A small sound classifier, trained from scratch: 26041 training examples.
Rows from block 4, named by matrix and row number. Each number is 500 + 40 x the weight over its row's rms, rounded and kept within 0 to 999. All counts start at 0. Numbers have three digits each. After the name is the row's rms in percent of the matrix's.
# conv: width-5 conv, dilation 3 (model.blocks.4.conv.weight, 192x192x5), inputs 0-21, a 5 kernel for each
conv.40 095:565573499461503637523528527498451476536508514590533484490484507476562529466435484518486495479526522498482493551525496496580504504505469478503499501501443529532468480500516523483547414511515483495600543480481491602580506493525442505486494458579499513517462586518492498476569493512514467505568539489486487550522500497471513481482454
conv.41 097:620596543498532679558547532508514509527504510609550490500507506490539519455491512516483489494522501483465502545512490479588512511517485496496493493485463523525470484559538529491530434499517482489614557485495500608612511502522461513473489455584507517531483610525500511504570499508527484534577529502490499541514493482484522476478450
conv.42 099:577546533513521484495508505469421496482481502486511506515473489536505530500430513490497522582484479502538553476483506516517536527519506578488497498533577510481519555402491477466489598517481505540487503499511465452483468481442601509520485524516521523511492503538514521483515523517512501561494499519524575476484511520612517524501518
conv.43 112:488510545540530443496470489402458508503535481469489481484491459510481484372460505508527476515491511518615514478506516623470492480487369506508510521567491462506536559441493490545517479457501502487470492481492525473482487513580498482526514529472500469474355474503479477472474497470478337514463492498593507488507521627517498530516541
conv.44 100:550535497449494486489530513466372476516512522506514500525472492536546564525392484519536539546480473501545532480476493517522528527510479531488498516545546501476487552356471491497500573502463451537499503492517465476470449502460580494512509521514525526497473513538525512457520531524490467538479481497521539482480503514579510517508523
conv.45 100:487447435452501520517494503529527499493559511427485423418460532513553532553531500479552496460428482486444499443471485454441463468422510418463508483475467397441486434536500469548482465387459483457441504421434461465549446492495442516518487508451460465413530434475442424479448467470409532522480499534514489457485500468433508505459508
conv.46 098:551528529456503503492544518482401476485497532495498520510466487531542553524408489496510534543480470500519527462466498500523518558540494539502498492539541470464502536383460465471512580475463468540493490498500465457459448453457593521517491529524501555522488522523541529468527510548524491526484486509497533477478486498592535519501527
conv.47 098:574542547518518477485489495459449502479458520500501511520472490541484519494435508489481519629515493525534586489488534534509515504515493577512506507540603533502525564425501483464496624529492506552495501499513464455479463490446590536512497515516516497508488512531528520480525522497500496574500511535519601498499525524592541527507518
conv.48 100:453528552534524443522478463435385495492497497514537500493518434519436457424403516506492499439488540519525424492540505522480513483491481448475540506548423532548543499413508495518527438543550542490510532483483520505543469471513433469539496526484518472483477508525491501527472520482492480383491537489495424493530509521441470535498526
conv.49 098:565543549505512477486506485457416474476478525491506513513469471526494518508429477474493524586504466519531563501478511514524531531509488557515484510525579512482510549415460467467502601512488485543480483494500472457462462477446590542511502520514521524496489501522524515472521520521496483554495504529509566493482510501602551506509512
conv.50 100:557531498472453580509500508501491515538499535564523491519496558533537529471496523531492549450461481486463455493465483456550491491507442477452478478474418504489496521534571554534590419496505528550572523502525491578553556552539494459472486437559496492524440557501478510483543496494521439483529483477448457496465470446487439465470422
conv.51 099:538510498468503490500521521475383485504530541506514502517461484547543561533396486507550544546475469507527515463466496514525529521504483529492493519545547487474495544350468495514495569480464453537488511494509462460474455495446583511510506522512513514495491517534525522470528513516491482529468487503513522464481496505588519508500511
conv.52 094:575526487428453583508514486503477536547522532573515483448455546495541512467501536534509527459467484484457457520476491454549459490468445471445479500472426522493500498547601545524556438508502523538589531491441452615561540468491492448479480438561451493479449565490474456455541456501484452504544501481464467503484483456502453475461433
conv.53 111:507536516504569507500512484632536502484522525514516509498539489486507493579510497470521522532546528514488552577543534488512515511478588528537518506483533524505502481487513466497468505516489483510512525513505530499554520542535508508491490477510516507480648510510512491545509507511475636555574560546509552568544539506498503482487475
conv.54 094:407481553556536455498476448411453531497478439472477486487486473524435415389468536509467424446502518510530425489531508523464477448477466461492521520544426515527520483449525537531480446543540509461475460482488484483473507487495436462519536526474469455481460477473486500502476476460486458364477523478508426484525500527449478510528541
conv.55 098:551542495485609498498495492509526512529563490516522468449505474439488487453519507516534434514561494486557522555492504627500503493486485493542527481521483481425505533548515494540495482484427493460512524482461518533527509496535464493523490522495496486497482496519469449515496502488494479526517456493711526567502503616476506508482551
conv.56 104:391481525543538474489510489587429506498478501483498506500562478500492464514413500487482498450508511516464462521528515447487496512482599456474488502491437534542517449403517497502498420547559538464478497506507547478511501514541449471465493493491492509479620479486508512591492500505481616466523535516432454508514513460442463476502495
conv.57 096:494488566528484408479478486437484507495474503421479490500454464515464498491472511499484516513468512502527505469515493485463493489496468539492528470545558516534542557451523506469470560507527542555419469481493446415449453462412566531535464561447488487493470422483492504461459499486480470494463553516444508476514492483569530536470551
conv.58 097:386382465520409518502476476456532533488511500461456441481482570549448433484537543500496515445462498467482434447500471460478452410447452476473515477486428480509478444515509538551546432472502508449466460457488483505488473489487522495521504517484468423445443436433424476471482466429457445417454504470427431441492461458503494514495504
conv.59 096:428508564561543422473462432398446509493471458451458471472491437515453425399451509501472460459496519517548445481527517537462468457461452467478524521541460505545545530422510502506493458517536529504459452475472517458464493487524459456537526534455479466454450460448475478514466480457469447417468530496505447482518518527468473537530543
conv.60 101:481512560556559427478471477409436519484505447460465470491501433481441439339431513483494426504490508508595510485499515614455481472499414507504512508570478483515543538417494486542490473483506513473463463472498523462464494511559498468532517542460474472482406458476471500512457476474482408501462501485589502490503512616500476532514554
conv.61 100:460508551540512432490466455395424505495492466475485480490513434520476452381433514496493472502478522532591493472505518586469503485481427506487525520558472485530568579420494487526527468474516526519470481484492531472484494499549491469532521529461499481478409485482475488508474500489473404473455508497554492464503521572514478534525534
conv.62 100:425441476531435513511470478484526519478504598459464489448451584570486505573535535507515637478500525519511453490522512471501504510469462510504504509514489507555541587488503523485549489477519513598454446475447426497455461429411571497490495504494510505464455448463483459436501503501461464475504520525436460489506506466557504481481486
conv.63 095:449495560550541428491478463399433527490485429468455490496504446513440416383443533494481419470484513508563450481515507558471484474488470470478509511551462512536536507425505513532474476534536517458469450490489506467448496498511445434530513541472491472483453472481484507518472480471489456410463514482530440479507508556458452521519550
conv.64 099:570566550488490482506510486438461501466465497501520510521488491521506495466462517468490507642536493533579610513499537573506529536515476573554493519575599523508541587440505446468490602523493534566491514520520485479510498507473542551499504548510516540490466509536529508475514529538487457584504498519539617523501537574551555502520548
conv.65 094:413500559556538421493482431436443541499464439482467493485500464520442401395447543501447426467506512513517446498513503522473485492481491471493508528537448526531516488429527526514475458567542525470484469495475490486457500456480433448505540521487487483477482481484511501518485488492479482391479527479496445486508507516445451511534528
conv.66 108:448455490485451489485500482499519492459478597466472510500500536513498511560526489465489675475503495525490464490495514452481498532521488484502479520517515506522526558523476469464591535483497508567459456503490504497425457466515529516465490518491516533510475456485516507475494512541516478480495495509421467488478499434513521464475499
conv.67 096:546577495414479531518511481508524508524579544514542502450462455464520522525507500499567532465502520516471500533540530488519514531470506432484491497476462488517522474543540493550522459482556557524528554496449460527607504441497400463445449485514516528471526520533509456469515509529481525503539536517520489532534522501405474456444461
conv.68 101:473411437478473496489477466491524507439505553415433463471490548513494456478522492434515581503474495495461515466488485463451459468424446490494498502463500487480490497520480456533584485467470488471420433454476506466462462507553500509516517490446466478420419411432453458463450457474422412538474494504497512469490484465489501499509472
conv.69 096:430516558561546439490460430400436511498468453477466467475501466524447427399442514500456450456499527525542437490529518535481466456459450463482517517534442518557538525429497514498495452536548522489472456471478506461474480478519443457535527529476482464472444487462467484506484482454470443388479539489505423481530520533453464530532527
conv.70 103:570579574531513493499497500469477523476461519498509513519489499530483513498467527485487518649523527533547599509524552542519527515513494598522513507540609533537541536458518469474482607544526532528499511498508476472496472493458576536513493523519516508510491503531526519493522517503500497588512546548515623504529539533583532515499523
conv.71 102:482514502508577504490505484625561525485497502501501508502552502492501484565529518474503482522543521524495542578538545492505506504479599509521511495480523514495496473514527471492456477493486489499504515505506552487521500538546478490479473478506504505480643493502507499570511511512482646537561558553524537568540559509468486472461477
conv.72 097:464515570557518454484526478416370467488483491504501526512490459504496449420384481502490485489502502526574468487499520562502505538517447488521497533554456511537554585345463504506532463532533539541501499517508495482484498466504492537482522500498502523497450500511532518483499502518498450458474511516553473489495521560498546484523512
conv.73 101:390459525517519484499513459484437516497484471516491488453474459452464440464420513484472446399497509509486415516515509480483468522469497426490509518494386524527507441440520480489479397539541538447523500468440465534519453440459430472488521503497468517475521503475508471508493478520473524400508533496494411497510512492431489496516495
conv.74 098:594606541494532650557556551548488498536518526596559497498524496500554541520477505522501498462492503506471476535516509471592532517509512455467498503481427526503481464517537535511533408488501504493600585496505528570633517521544436496486485452586532518511523595550512504525578524517512514501572528515474468522513518470456507488479454
conv.75 101:530583523516532576531535542547497491520508518545535492508510508491541548529462496524498506430491520519476456536546531478540514509510521430461485482474413497540513488500521527496526399475545528510542554488500507524592505526536401468454467440539514507521527542532500516523534510505511526482571560533472457532538530483426485458465444
conv.76 104:415496559540522400459492450419442508502463464417426500501495474522475436425448510509463475457511519508522454493526506509421425464485465457498519504520478533542528512443514522493505500557527533504432428501498498442441470482501471478520511501420439468485460406412504524505421441464488466431486542501462443489522505504476483526512503
conv.77 098:436498571540502376456501470424436498498471478419454519518490441508484464453446513499475492471507502505531454497519508495436485512508473498499521495539498545544545534419505509483509517555531547536420441497509493410420468467472522507501475523431488510506475417452519526497442484507508476444485536501446462486515508493537508505494524
conv.78 104:445506546533509392482500464388452512510521485405459491475447457530497489436454508509529484506462503504586484457493503558435498477458393507487503507582487479523523564440503513519486464466495502506420465483480479442468487489508528472511495530434482477451390426469489474435442488469453382474459500492537496457491499559540487507506539
conv.79 101:496463498516465497543520494518519526473544534437479475499524536539508434459533517464529564522450491482476512440478496480432493483445481511473500458465497467480530489530512479604620489458500528483429480479498539482493470534573511514506437473429502500446466412468472478496428502501447460547445493507476517451492492467506505497431456
conv.80 097:566532477437467578519520482513491521549521545558525493445472550508573512482493521541516540467474478511465490505464501455556474499466437471439472507480437507484516508529597546520573434495505548541565543505448461563588548477505479421471478430556478511481452559495487453471556468511479447509529494490460488505473506451482426471461421
conv.81 101:404487554554547488477486442420476518481484462483466480456486489493434410426470511493466445412501527501500409497524489507458442457456463436491517519521418512521501474472508516509475419553539509467484479492458484492487493472504433475531547529470437450468458467437476463489459447445469459378491528472494389488521494504425483518546524
conv.82 096:416474548555539475483521487567505541504511493465473522503556506497513448487492521503513488460496504493454479520531515450491494528480572449468450463468460511546498433486535515544500443527566511429474480516512556437479530524538436441432467482493492523476595476474514504584499494521486579487507535504455470507508514465425433432465463
conv.83 101:487539511500575505492500491635553528505540533510512514510549498500515496571525527492542507501519511514451521548529532472503505505478608508492488492457505524493501444537533488530487471505508490462514524517514551502542527556553471477477461459512514516479635509508515498574510519514484625520535531518507518545526529489458462470458449
conv.84 100:568560553511497489498495488457479512473452507499514507527479493527477500488476530484475515668532515544556628512515557551517532515530501600538510514548621522523540548455525466450490634522512526539503517502516484474521478504462559538514496520510514503499479512540530525482521518501505487575509511541526628512521548546556550511509529
conv.85 097:559527486451493585502516509551493513559540573563532479485503561526583581533493517554537561445488478479437489511469471443574502502495471451447470502464446517495452484504540558511594447503524483517561532498483511563578544523543436450484483431572497501512484561511479480494580490498517481502532497475468472506478479445444460473468429
conv.86 093:353389492536464513495521481476501517499475498459426482487484572549455410463513536512466510421484488456449394470494454455458419455482471445494504473464405494495462429497510533513549428508509492423456429476482484498464491469495499507507523501463440466479443430401469491486458437470490456389471493461422399466478441450489513511515498
conv.87 104:461467437396463515515498465518538520490526518418468428358467545524527514575536513480520502482460461479435498470471492438426454476382520491463476481457481443446482436533526491516486471452457487468443487430355458489533464400464503481485474518422462482402543419456454373486431459484406542503497500530477495475476498453488478483478512
conv.88 099:571557513498591507515520534523543536533569476527514483493508478470504514478533537527560434506525477488593504520482507627519512513506497508540494480578489462417500506549534512561439491469429475445526507493506503531505503506502513517515468558522502498496482527529496491507514510496498465513489444482666504526482502631517522498470580
conv.89 100:487511479492428490511497512491516526517499552476487493511508495521521537521518524499495615500491482477487503503488470445473508523531471525487470467492441514533515578514511511514603446509527524584467494495516523451481479514556509492460454464474518523535465480487505517491473522538532469500519509450415500491483455426503480453434455
conv.90 090:549519469416435561495530517509496493534513574579517499523489537505555562494496486530517591487515498500474502530500483455569505506542456483491496507503464533489464482524503524508602446511496493511589516517533494590525540553522448472493490463565515514542443565489498502469563513519542446509564513466461509528504490454456485491497467
conv.91 101:567566573505496499492512493457454509488471522509526515514482497526476494489440518495489520638525516527558594510515537541531537524507495586521501502557593530520528537437514480472488608542523519534504512513508473487507480494457578532511483538519519507498485530534532514486534510507493482573518521537523613503511538543574531519499537
conv.92 103:468499563539502388450491476442442495480464481408470506512475447523462472460454514502477496496496507508518484484517509485426477491503479515506521492522536540532541532427510504478483544547522545530406457488499475403433471477453529511513480517415479495492475412467506521481430483489498474474476535510451483484503505488540514522499514
conv.93 098:543542536472491484483522508465420483495492535486495507507473490515523559513427492503509543558477466506523542469469507505513499538525497550510485492532561483474507543392480471465499581489484477542478494488497458444467449467449590528513490523502494520517489492522516515471507504522518481539490491522498555477478508512593528525502520
conv.94 100:438398435409376542504503463479569523484485530471465506447442589546503449516585536499470544440461472476487437444482485469490459479440422468484490491492451469484476514565529535492552439457465479518458471504444441488492527424435520520508524513486458475438411453457482423415491468471431413439462486484451437451478486466496504495520512
conv.95 107:506517493480524549500509523566521519539552545520522479497515529513562547547500522531536536439485516500460490528537514465526497491512522421438483485470432506522502461524544516513542436487539518497528530480507528523592527543557364454468440460541502494514531520505476505519532509497520530483540541494482475521536516473382452460436453
conv.96 101:492444464484437515528485461473548534452557525454494473475492555534482433435549514452558552487445498489505501426491502514475491488432436486474505483489486473494505513534510468590562488448489499494457482478477502491491456518532507512529480503467505477429420448478465450464471508487414419524430490518519499429497489499491504514466500
conv.97 100:457501557543539429487474472391451524492504459461465479493491446517452439375456520500499454476486515513588461478510506575469486467478428475489508510576462484522532539433504508544492466490525508491459467486497501468471496513540473455547519546459482458477417466475481496498462480456477421443459505481554460471511504575479468541529554
conv.98 093:579558478450489605518534538518476500532510539585521492508495542489571570483497505533506541448492482468452476509489463450577493497522453459452486479475432510475419466544534532511588419503487465495588529491509490601534533547533440455482489452582494502533458574504484498472569495504523453498550504474476465508489471457454467487479438
conv.99 110:445503544539499469489528484460374505498494513496501529501490463488491460454377506512495516415492503502505390480496494502503488537508472426478504513515384515545521493387523534521541432549550537502498498515491479487513506461455448500505517501495491523510471510491529523495501489534522479360489513466463388482500488494461509503518510
conv.100 097:568570546507503474495497494434432490476473489504515510518477478511503508474434502490501507615504490542602591496482540586512529523514471553525493530583596512507558604424492482473487610503483527567495514502513475480521506512457544547498499538504517508497461516537521516469506517502499466570496498533568597504483539587558554506519549
conv.101 097:581588525494536657559556536534491485527513514592549500499514515504570547522471500519501506463504508510463472530520509481586534524513505459470494491479438526500487466523532523498536404498504500497590578484494520571628520521550448501490481462594533523514516591538495502522581530516508517501564536513474470523513522473458512489484466
conv.102 097:459500557544512376481489478394445508496488479413483501525472463548478484431449525498504486508480515498575474470518501538451503495508441495491529491588537509528543575415511513512492542504518534537396474505509487407472489479496525489527481552462497492498433416490494527467465496488494436470460522491502474466517494532527506524499557
conv.103 113:479516536531503404481472460436462507501482484381445461490481490541472487468470514514494487496500506502522480486508501501406454437476467508493517500534515531527526525446515521484480519525504525516383445466486486406452472482488536491510503519393457435475470366456465494480411461428475468486485516503470489483510498501540490522518524
conv.104 097:533526494481482414496488497438453539515521531434498490506449478543501532493458544516527531569470492503587528462483502561484510472502464544488518506582597523477518584436540517512500609503447485552439506495508450436485474483448555489510485552473503471479467447519507508444484500476483465519466476495535535473480505551569500521494541
conv.105 100:556537514487519474491527505452392495494495521494512506519479483537530545506406491495519532563479459497537547483470502525523526535508492554495479503534572499467500563377482486486497588501462474554489506506514459455471464489457584521510508523517523524490488502529530513466524526530496489557494482511528562476474502527588519512509518
conv.106 096:461479559546502409454505479437437513504449476438450507513473430501473467448440510500457500472487504500527453493523507487453478515502481483483509469522510536538547549408506517467496546542528546539430440484502470389416446462447546497496473526456477507497470435463517520480466480512501477452473547510462465482511510497535497509475527
conv.107 097:442496573558508393454512468434439510495429457443444510522503431491470449437445517496435476462491504518517440491517514491444484521504486470502508492515504534556542535419501518457492541556545551531445427492506489444417447449472510500492485516443475502496488433446513530501449483518504480429481550508445431480509511476518496501488509
conv.108 100:407485549550514471492521472469397505484466480504492524505502497498460421431410526502461483414497512511523391491512499517507502537519490444478501524522393525569527479398518520515518426565568550479517494523502492527490492466475483491513530515511508525518492505497539525522509499530518489351489524485489393482510513507484508513535519
conv.109 095:614522501458493613489491521470514504508498508600471467512488522457441463401520504489482491525502510485475529525517488492556472453500476529473489478495500531514490503594543535511532477498496498497618479482505501670481519517509544511471458455570475453504475579479470509482557469454494474541554530488490523513521496486557523476456448
conv.110 101:555541488488568511529509533539521528534571474528523481483514498479506510468514516521549417509538463478582514530479500640501495483496479504532474495542470484411478515516520521571454462475411445448537525492494515531520526520532499488466476521510490480496480526521478480511504493481479462517514436471692508535489501649504502459477544
conv.111 111:517545513515570508504514497642544500485537548519533521504548487493509520582513502491549542533544526508494553572541527489512515512485612526543526489476532530503495496490516479507486494504491487529525542523513530509567531549530512518505488466514517512487667513530519489567509519514486656555589574544500551569543535502507510493488464
conv.112 096:480521565560551414489462456383441516488494443457470469501497417494421425357439515490476439489492518516580481482523529585464480460490449495481527523573489507528543542415507493529473487512532514482454463469500515452457487492527477438526517542467485459486441458475468500511468489465482432454471518501550488478528524584496443527525560
conv.113 094:504517579542477492498479454429434503484444484527505502513505471527407438461454511494457538465475536509521450492546507475544499492492486487440549493518509582583576569433516532476507539591556570583509495487500496486475458459494516416522476512525494506496490534508507510499538504499501489458496566502425447475534513477526428541488502
conv.114 096:572549490447475609519524527522481503550517545598541480497487540519581578510490507547510538454485495471445471520500476461588502499516462456446482478477441505490433444530533535498572426504507476494611544495505482602577532527500420455474477444599499504538468587516485495478589505503535468498550514477462466502498478455446470474474446
conv.115 103:571557556527533485500497518469440513482484512485513513515475483529497513507433510486492516599483482508531569479489519525508530523516509582491505500534579522488517537418506478469483601524482496548486504507504470460488470487451602513521494523513522512512497504521514518483521523513505498570503517533517588487485512515609523517497514
conv.116 087:582508511439505510435538521489438506517490543582422479500476506445558538468438497510475540494509518503512493567538522501558434501543454508465490472557507537526500490502517506463552523539510484502602420477504467608391501503487512474484450515567421509545459588431487512455553430493558461489582572507502499547535516494535480496452506
conv.117 104:580564551530527494504495506475467521491475508492508503513480497539484514511462523486491510622489501518532573486498516529520528514526510591503509506529585522503521535436512472458483602538500514538499505494504474483492480491453606516520498524512515501501504508530508511485510520501506499565501522542517603486498521525599520523499521
conv.118 096:632603553494519664549543543520500495530505517619556491508502515492534530470493509529475497493514501492472503549515497481591518502528487492499483503477459534516468483541547534492549438510528492496627562490503509605619502508515472510474493446575512507537489609539504513504560504511531488525586531492480497540512492480480515465474453
conv.119 099:564583561484496501498507486454463491488479516522549521517489499527490504498448517508504520619519503521551593501510529540528543515498493573522522519552587528517524527442509491482482590525494507529526553518507478522555499501457567545522494534517524504475481528547538511483528528501479480565506511523520599505517524531572546533507532
conv.120 100:495434452502480509509486477503537510436527530445462465492500531507496433452533479445532525489453474470476517430468473490458467480406431487487491498466488460458483462524469452590565463448462478433442450468505520487486479543557497511521515492447467478400429426445467465468442472480389423563457479500525508444477479482495511508499475
conv.121 105:550528498486563462509490489439494513524574503491500476458451467484498513424484511523562463531508481498624531512481500676476496476473407520532508501586525480458517550484513509547481500481458479486484507487469484488487512500535503492512486549480483460467389494500472442439486483463469368555492449462664536510492510677510502510494559
conv.122 104:399487554562534462491515479515439518486493487490480509495531470482450401432423529486477475381501502497459409512513502459495482522480538407482485499483402531543502445448523502507500415545553516462497477501478525476493477452519407453480476488494482511489557484482522506559499484514487556411531533489453395504504502464420456472484483
conv.123 099:362362458528445499491483473465496507475470495434421436477478554528437411477515514485457504438473493454457421467487450453448422422457457457466515464471424503494464426513498515518517428499516492432455433445476483504486469467501510490514522511437438434463452406397424483473440447438466447421488507457445418463484453453493480504505504
conv.124 101:544521469458557541497491504564523492515567532538522472480518501478515499543503491498557520475521516499428500535519505455526515486472519440499491482411461495496501455541520492530527453488509492493536530468470505556576479503549406475473411441532518488466551538502475480515525514496467543507545529502529493549534499467412478462409439
conv.125 105:531542478448504602516519522547505502557531546563517481485512537522581566533503516539517534433484493494450463516497489459559507507502496426436468491466431506501465461528542535509558421494520501492572532484490515568578529522549360466464476453559507517519510565503484497503559507514521512483533516485468440517501502454400476466479451
conv.126 085:556480433406485569456506516516492532544532541595429469476456513465593571524500523539534518440512523498473467532546506484567420477490461455469499486498417499520490519547528528530532412486519505545602425478476465630397505516521464468472454467571415486522493598439458467448556421486524496477550556492511459541536508489482485470436446
conv.127 100:504524548559577432490477492455429504491523426460486474486509423471450443373430493475509405513493499514610516497505519651461486470477451509513505512572480474491538535416485487548466473467500501475465488484491531475489490502557501493511495531462483466482450468489475486503461471463473438527481489504662514502501518658508499509503554
conv.128 096:507515539531500400474494485426458493503489509436497505512446464534476511473457510510519523545474513501549507475507512520472510498492462537488521482560563526534556576426520516497487567518504543557428490500501445413468472473441552527513469541464505479477465443511505519449477509487483460489469523512476512479508494514556542520489535
conv.129 101:559547493443489598513525499522492508547530536574529477467466524478557543519496516532508503424484504491453463524516499470566486504494479435434477488481422512506466452538540523501533408489514506487584535487463463594588521487464380454459478460558486510509488575507480477470560486504510491499548518486488460518518503473408463458473457
conv.130 097:642613526463522510511488479479423462495503517567539465487470441463459494482441470512537524518492537530505517510561543488537508461447477508502522485520540501552539517491509507516490539484512512533576542471481475581564469479479562541503454498537497449437478578538471468483526492440425480538532558534479509505558537471572549515452485
conv.131 101:569556504477577501526519527509529536538571472512518487489484494496521534477522532533558440507521470489621508519478491653509512497503481518529484483593480477438490523511530531556441487458428455455510522500492498518516519518511511495493479563507515481504475513534484476491501504488498473522508456460672501530487498658520499482485582
conv.132 105:522520551530527437497498504444433488484534472472501494501495433471494491408427485474524445534501502514645544503500511666481495505515427510523506505597489474516547571414480465522498477450500515504472499493498514489505513518571503499520493529479491497507427477506491491479478490490501416557494491490643547513505508663510500517508553
conv.133 096:561536539491452514484486459466396465487491530584526487463459470392370398443417471485480504429508534510446423534539509443529481463449456457479523520489382513532493436469518501512541385507545528447594534489465466617571528478489514494499489493531478478457462564504497470464513467467458469429529562496434436531547514446525505486473478
conv.134 096:569584549501542645568542535560527487524510506580572495520543521517543539534505522534490490468491508514449490524518515450587538513519523459467499502466455518513501463534546522487524419480515501496579583490523550545624514531570432476487494455582534520520528584560510526543572539522521528522564542524444486516512514456454478492488452
conv.135 092:516433422371522530465514499583527509523585546539478463455526482471590590568518504498571525456502514488457479519527510495507467492458524437519509479489452446472463428536496484539516448440507461469549488470452525580502435431564427481510459520516471502478559519464465448513500474500486548487506537517545485517538507498438503517463512
conv.136 101:398473537560540469484515478541429518496486491470481508496554487506498416459422532496479479411489492494445432519516496438481489521474563422467489490472421538548512446424523503507501428562560520464482478513482534476476500472516424457484489483481483510478573472473515502583477493512480571439526535484428426507508496432423459477487484
conv.137 098:578554551521513489479487505451447512474466513505500509520484485526470515496439506477490529626518501520533591499501534522522526504519495581531517510537601526505541555425503468455496623533501520545494502503510474461477470480452580537530497516513513495505483514527513529487531521498502496568502517532517591501516523519590541530511511
conv.138 095:567543481447495589513531532531492498549528560574528481514486545522596570504486506543522560451485477476457485514472467461577512492514445446438467490478441517479430471525540539533595430507508462494586523494524493587561533568539446469486489440577513507526451574498474510473578509507533456512547506474463473508471476461458481491486428
conv.139 092:556529490455484560481514511523458509530514516592460457461474500446512506467479522527499507431503493462425427537522474431553444468499485464476469458447397516511473447554538531535556425514503512470596452463460466630456503471518493483465463434553439474517496577460474488493548434468507488461570541477451427531520477440498483451458430
conv.140 099:428436463480415521495481465497536523453484597470462495473498586551489496580539518483491648458492519520488456486514523440516495495465476486497490516502484506540541548505497490489585484466510519559470446484467497512448461444467548504471501506495494497465471441447481455469513487496463478474498529519416461475501514428545505478491487
conv.141 093:406493560560539418495487435406428528492450453467459485488493457530453418398439530499452456461489512522532441493525522519473471501488463469486508515524449527551537515414511514499492475555545529510467458485484488464456493467489452446527515516471491495487465481464500509509487491497502466368477547494488431489519520522457456517525517
conv.142 096:577580521486523653551558542529473483546521526594557490502502516505571549499463495532498496458504504495462467529502502471590522514508496453470483500483427510501472463502533532498530401483494502488587564493496508579620523521529436488471483454588525513517500589535501510502575517511520503486555521504476467520513510482453494469480450
conv.143 099:574541559509527476494512499466424491486483511487504512507475478538508534506420497493497527587495480499526553484482505510516529525510498571517496507524581504482511545392475474475494594502482491547482500502511470458469459487449601530526491528513526522507491502538530521474520522526497489558501499515521573490487504514604535516495520
conv.144 097:525516465460477491519528515445476514524545547494490489489456501537543535490465499527566559548471486491560532476468484532518515510488447528489514529575557507468479576447508503527518549478439431531482479486487464468459457497476541490501514560506510496463426491503493480430518511500452429536472470489518546474476483528562514516513547
conv.145 101:571576579509496504500504490456464500482454513513530522517483496521484508499460520494485531633524521542553591505523551533527529516500491588524505519549590531529535539450513474453489601541525526530510523513503477489520479495463575533516491533526517504501491515529531518480524520512494487574519535540513617501528541537580533526499538
conv.146 100:571552532488529471505516513473401496495495514490511509516473486531523537512402498490512521568470467503530551469464495522515528526506491553480485506531567502468500559357499491482484589511468478542477501502513475449484465494444598515518495526509522524498495508532533516473523530519497493549492496505537558472471491522595510518503521
conv.147 095:446528523542529516528491492475502527502521509491528511475454537576525558571513542507519522469463494500525436452493492497523556535503514537477500487543481497535561583466515466478448448470505524584483506489459446492487458432386584487504491570523532522501516502541515494467530539537512511457484518518488445441477475494579492507481552
conv.148 096:613607547494516651555558544504480484527504516613560501500501508486540534461472499515479504492515509486466491549501494489584528511519482482492495488491454520514456472531532537492549424495514481493608571496494496601610513496525452502484495455589515509520483607546501511497571508514529477527575522494488489536509504489479508483482448
conv.149 102:513531494454445494484500457441475497490456494521494494483496513486515485424488487473463548514522506537514519531497522504525480506489421526508519539507483537540532606509506503443582467519519528594524502487492514522510497490543499502492525487522504519491414521477496470468523506520502421508549518506478524537500515483494492491509471
conv.150 102:468407461517483516514449507512556510451543529450458418473454560514466462525567495451533530471442517447431473426512455429453475424459492478495535443450472418470478440557482466582526475431477481443443473420468456484503421485479502531535448490454470412455482437454411467454448474422458482511434520487459471431519443431479534529437467
conv.151 098:480498570538505391486495489433457505492480503413487508507463480543473492461471521516504512517476511503530483482510490503458512487486460517500524489558547530532550545442513515494482550518524531546410466500501453397445457458452554519515468541450507483486456415499514515460470505488487463480475531495451489469505494502557531519483542
conv.152 098:556531487434485602514520500537503514553532552572514487470475549505578567522504515542519540439494493489450464524494484456573482509497475451448466498466428519505456472534543543515553419502526506512591534487468481597577540503498406447460470446569486508512483570499486479474566475504515486504542514489476455515509494452427458460465433
conv.153 104:575567553529531484502497508464474529483466502494520511513475496529479516494457528490491503636490501518549595489503530535517537525520492597502511505546590520502524535440522487473479596524490519536488504507512475471498477493442590510526488524514519506514496506527516523486518518499501494572512529534535614491507522538592518527506524
conv.154 102:491527517512577504495503483623536518485505511498504510501537508496514489578511505473515484512538524533485548575538546490505507515478589510519501496483511505491501478508528470504450476484492492498496514514511538500524521534540482484476466473516504519481636502512511502562518513519486637533556546551525536563549557501471474469467466
conv.155 105:449443461485422525499473483518531497475489629455466482493495578540488516574524506488508681455496511528472453493516516425499497485477483483506492518504502504524511515504478496490582503475508495528461457476491491498446458481489537508486487511490506478480478454469470481478498509490466484485501520520395463478509506414535516486480491
conv.156 097:573586527494534648550544550537488494540524526593553495498519516513567562524465505527511496455494519508467473521517511476586529508512505453469503487480430521511483472525537526502537403496500501505593572493507527572633519520555440485496485455587523508522517595542498506524573525517514512496564534514475465522525510483466490489474453
conv.157 095:559532486456474582518519509520476511542504549572516500507487550514557540496494522535515553456476484501468468511483487466564490508505439461440477502467420513498493515522556547515598416492523524543581534511513478575559556543522482438471468424574488515525449572501494497477563474509526449494541509480464463509478490450486440479466423
conv.158 111:460504537538516511487511491504437506502489492528472484479488480464473464453429504491474468378490518488474377506519502476514468503493484398478493498493335509526489451460520504494513364524537524456532481482476475544524490462482428493488498482512455502497493524466490489502506451500494497382527538488462375498514496482440506492505473
conv.159 107:503533520511553517503505489638543497487512540514526518498533494492511503587512498479514534527549529524498544576551548487510511504485605515532526501487518519497507475505517470502483484503490500510518530510512530502560527545538495510489474474514521517489649511519519490557519518518478654548574574565502549571566552500493505482476476
conv.160 098:577550546512507487491480479453443504469461517499505507509464486535472504487447502471480526618510504530536583510496539528521525505506492591519499502533596528497518545428493466465487613526497509547494501496514460457478471495454596520519494503521508498485484514532512512471531512501492474558511517541522598502512536523592524520498503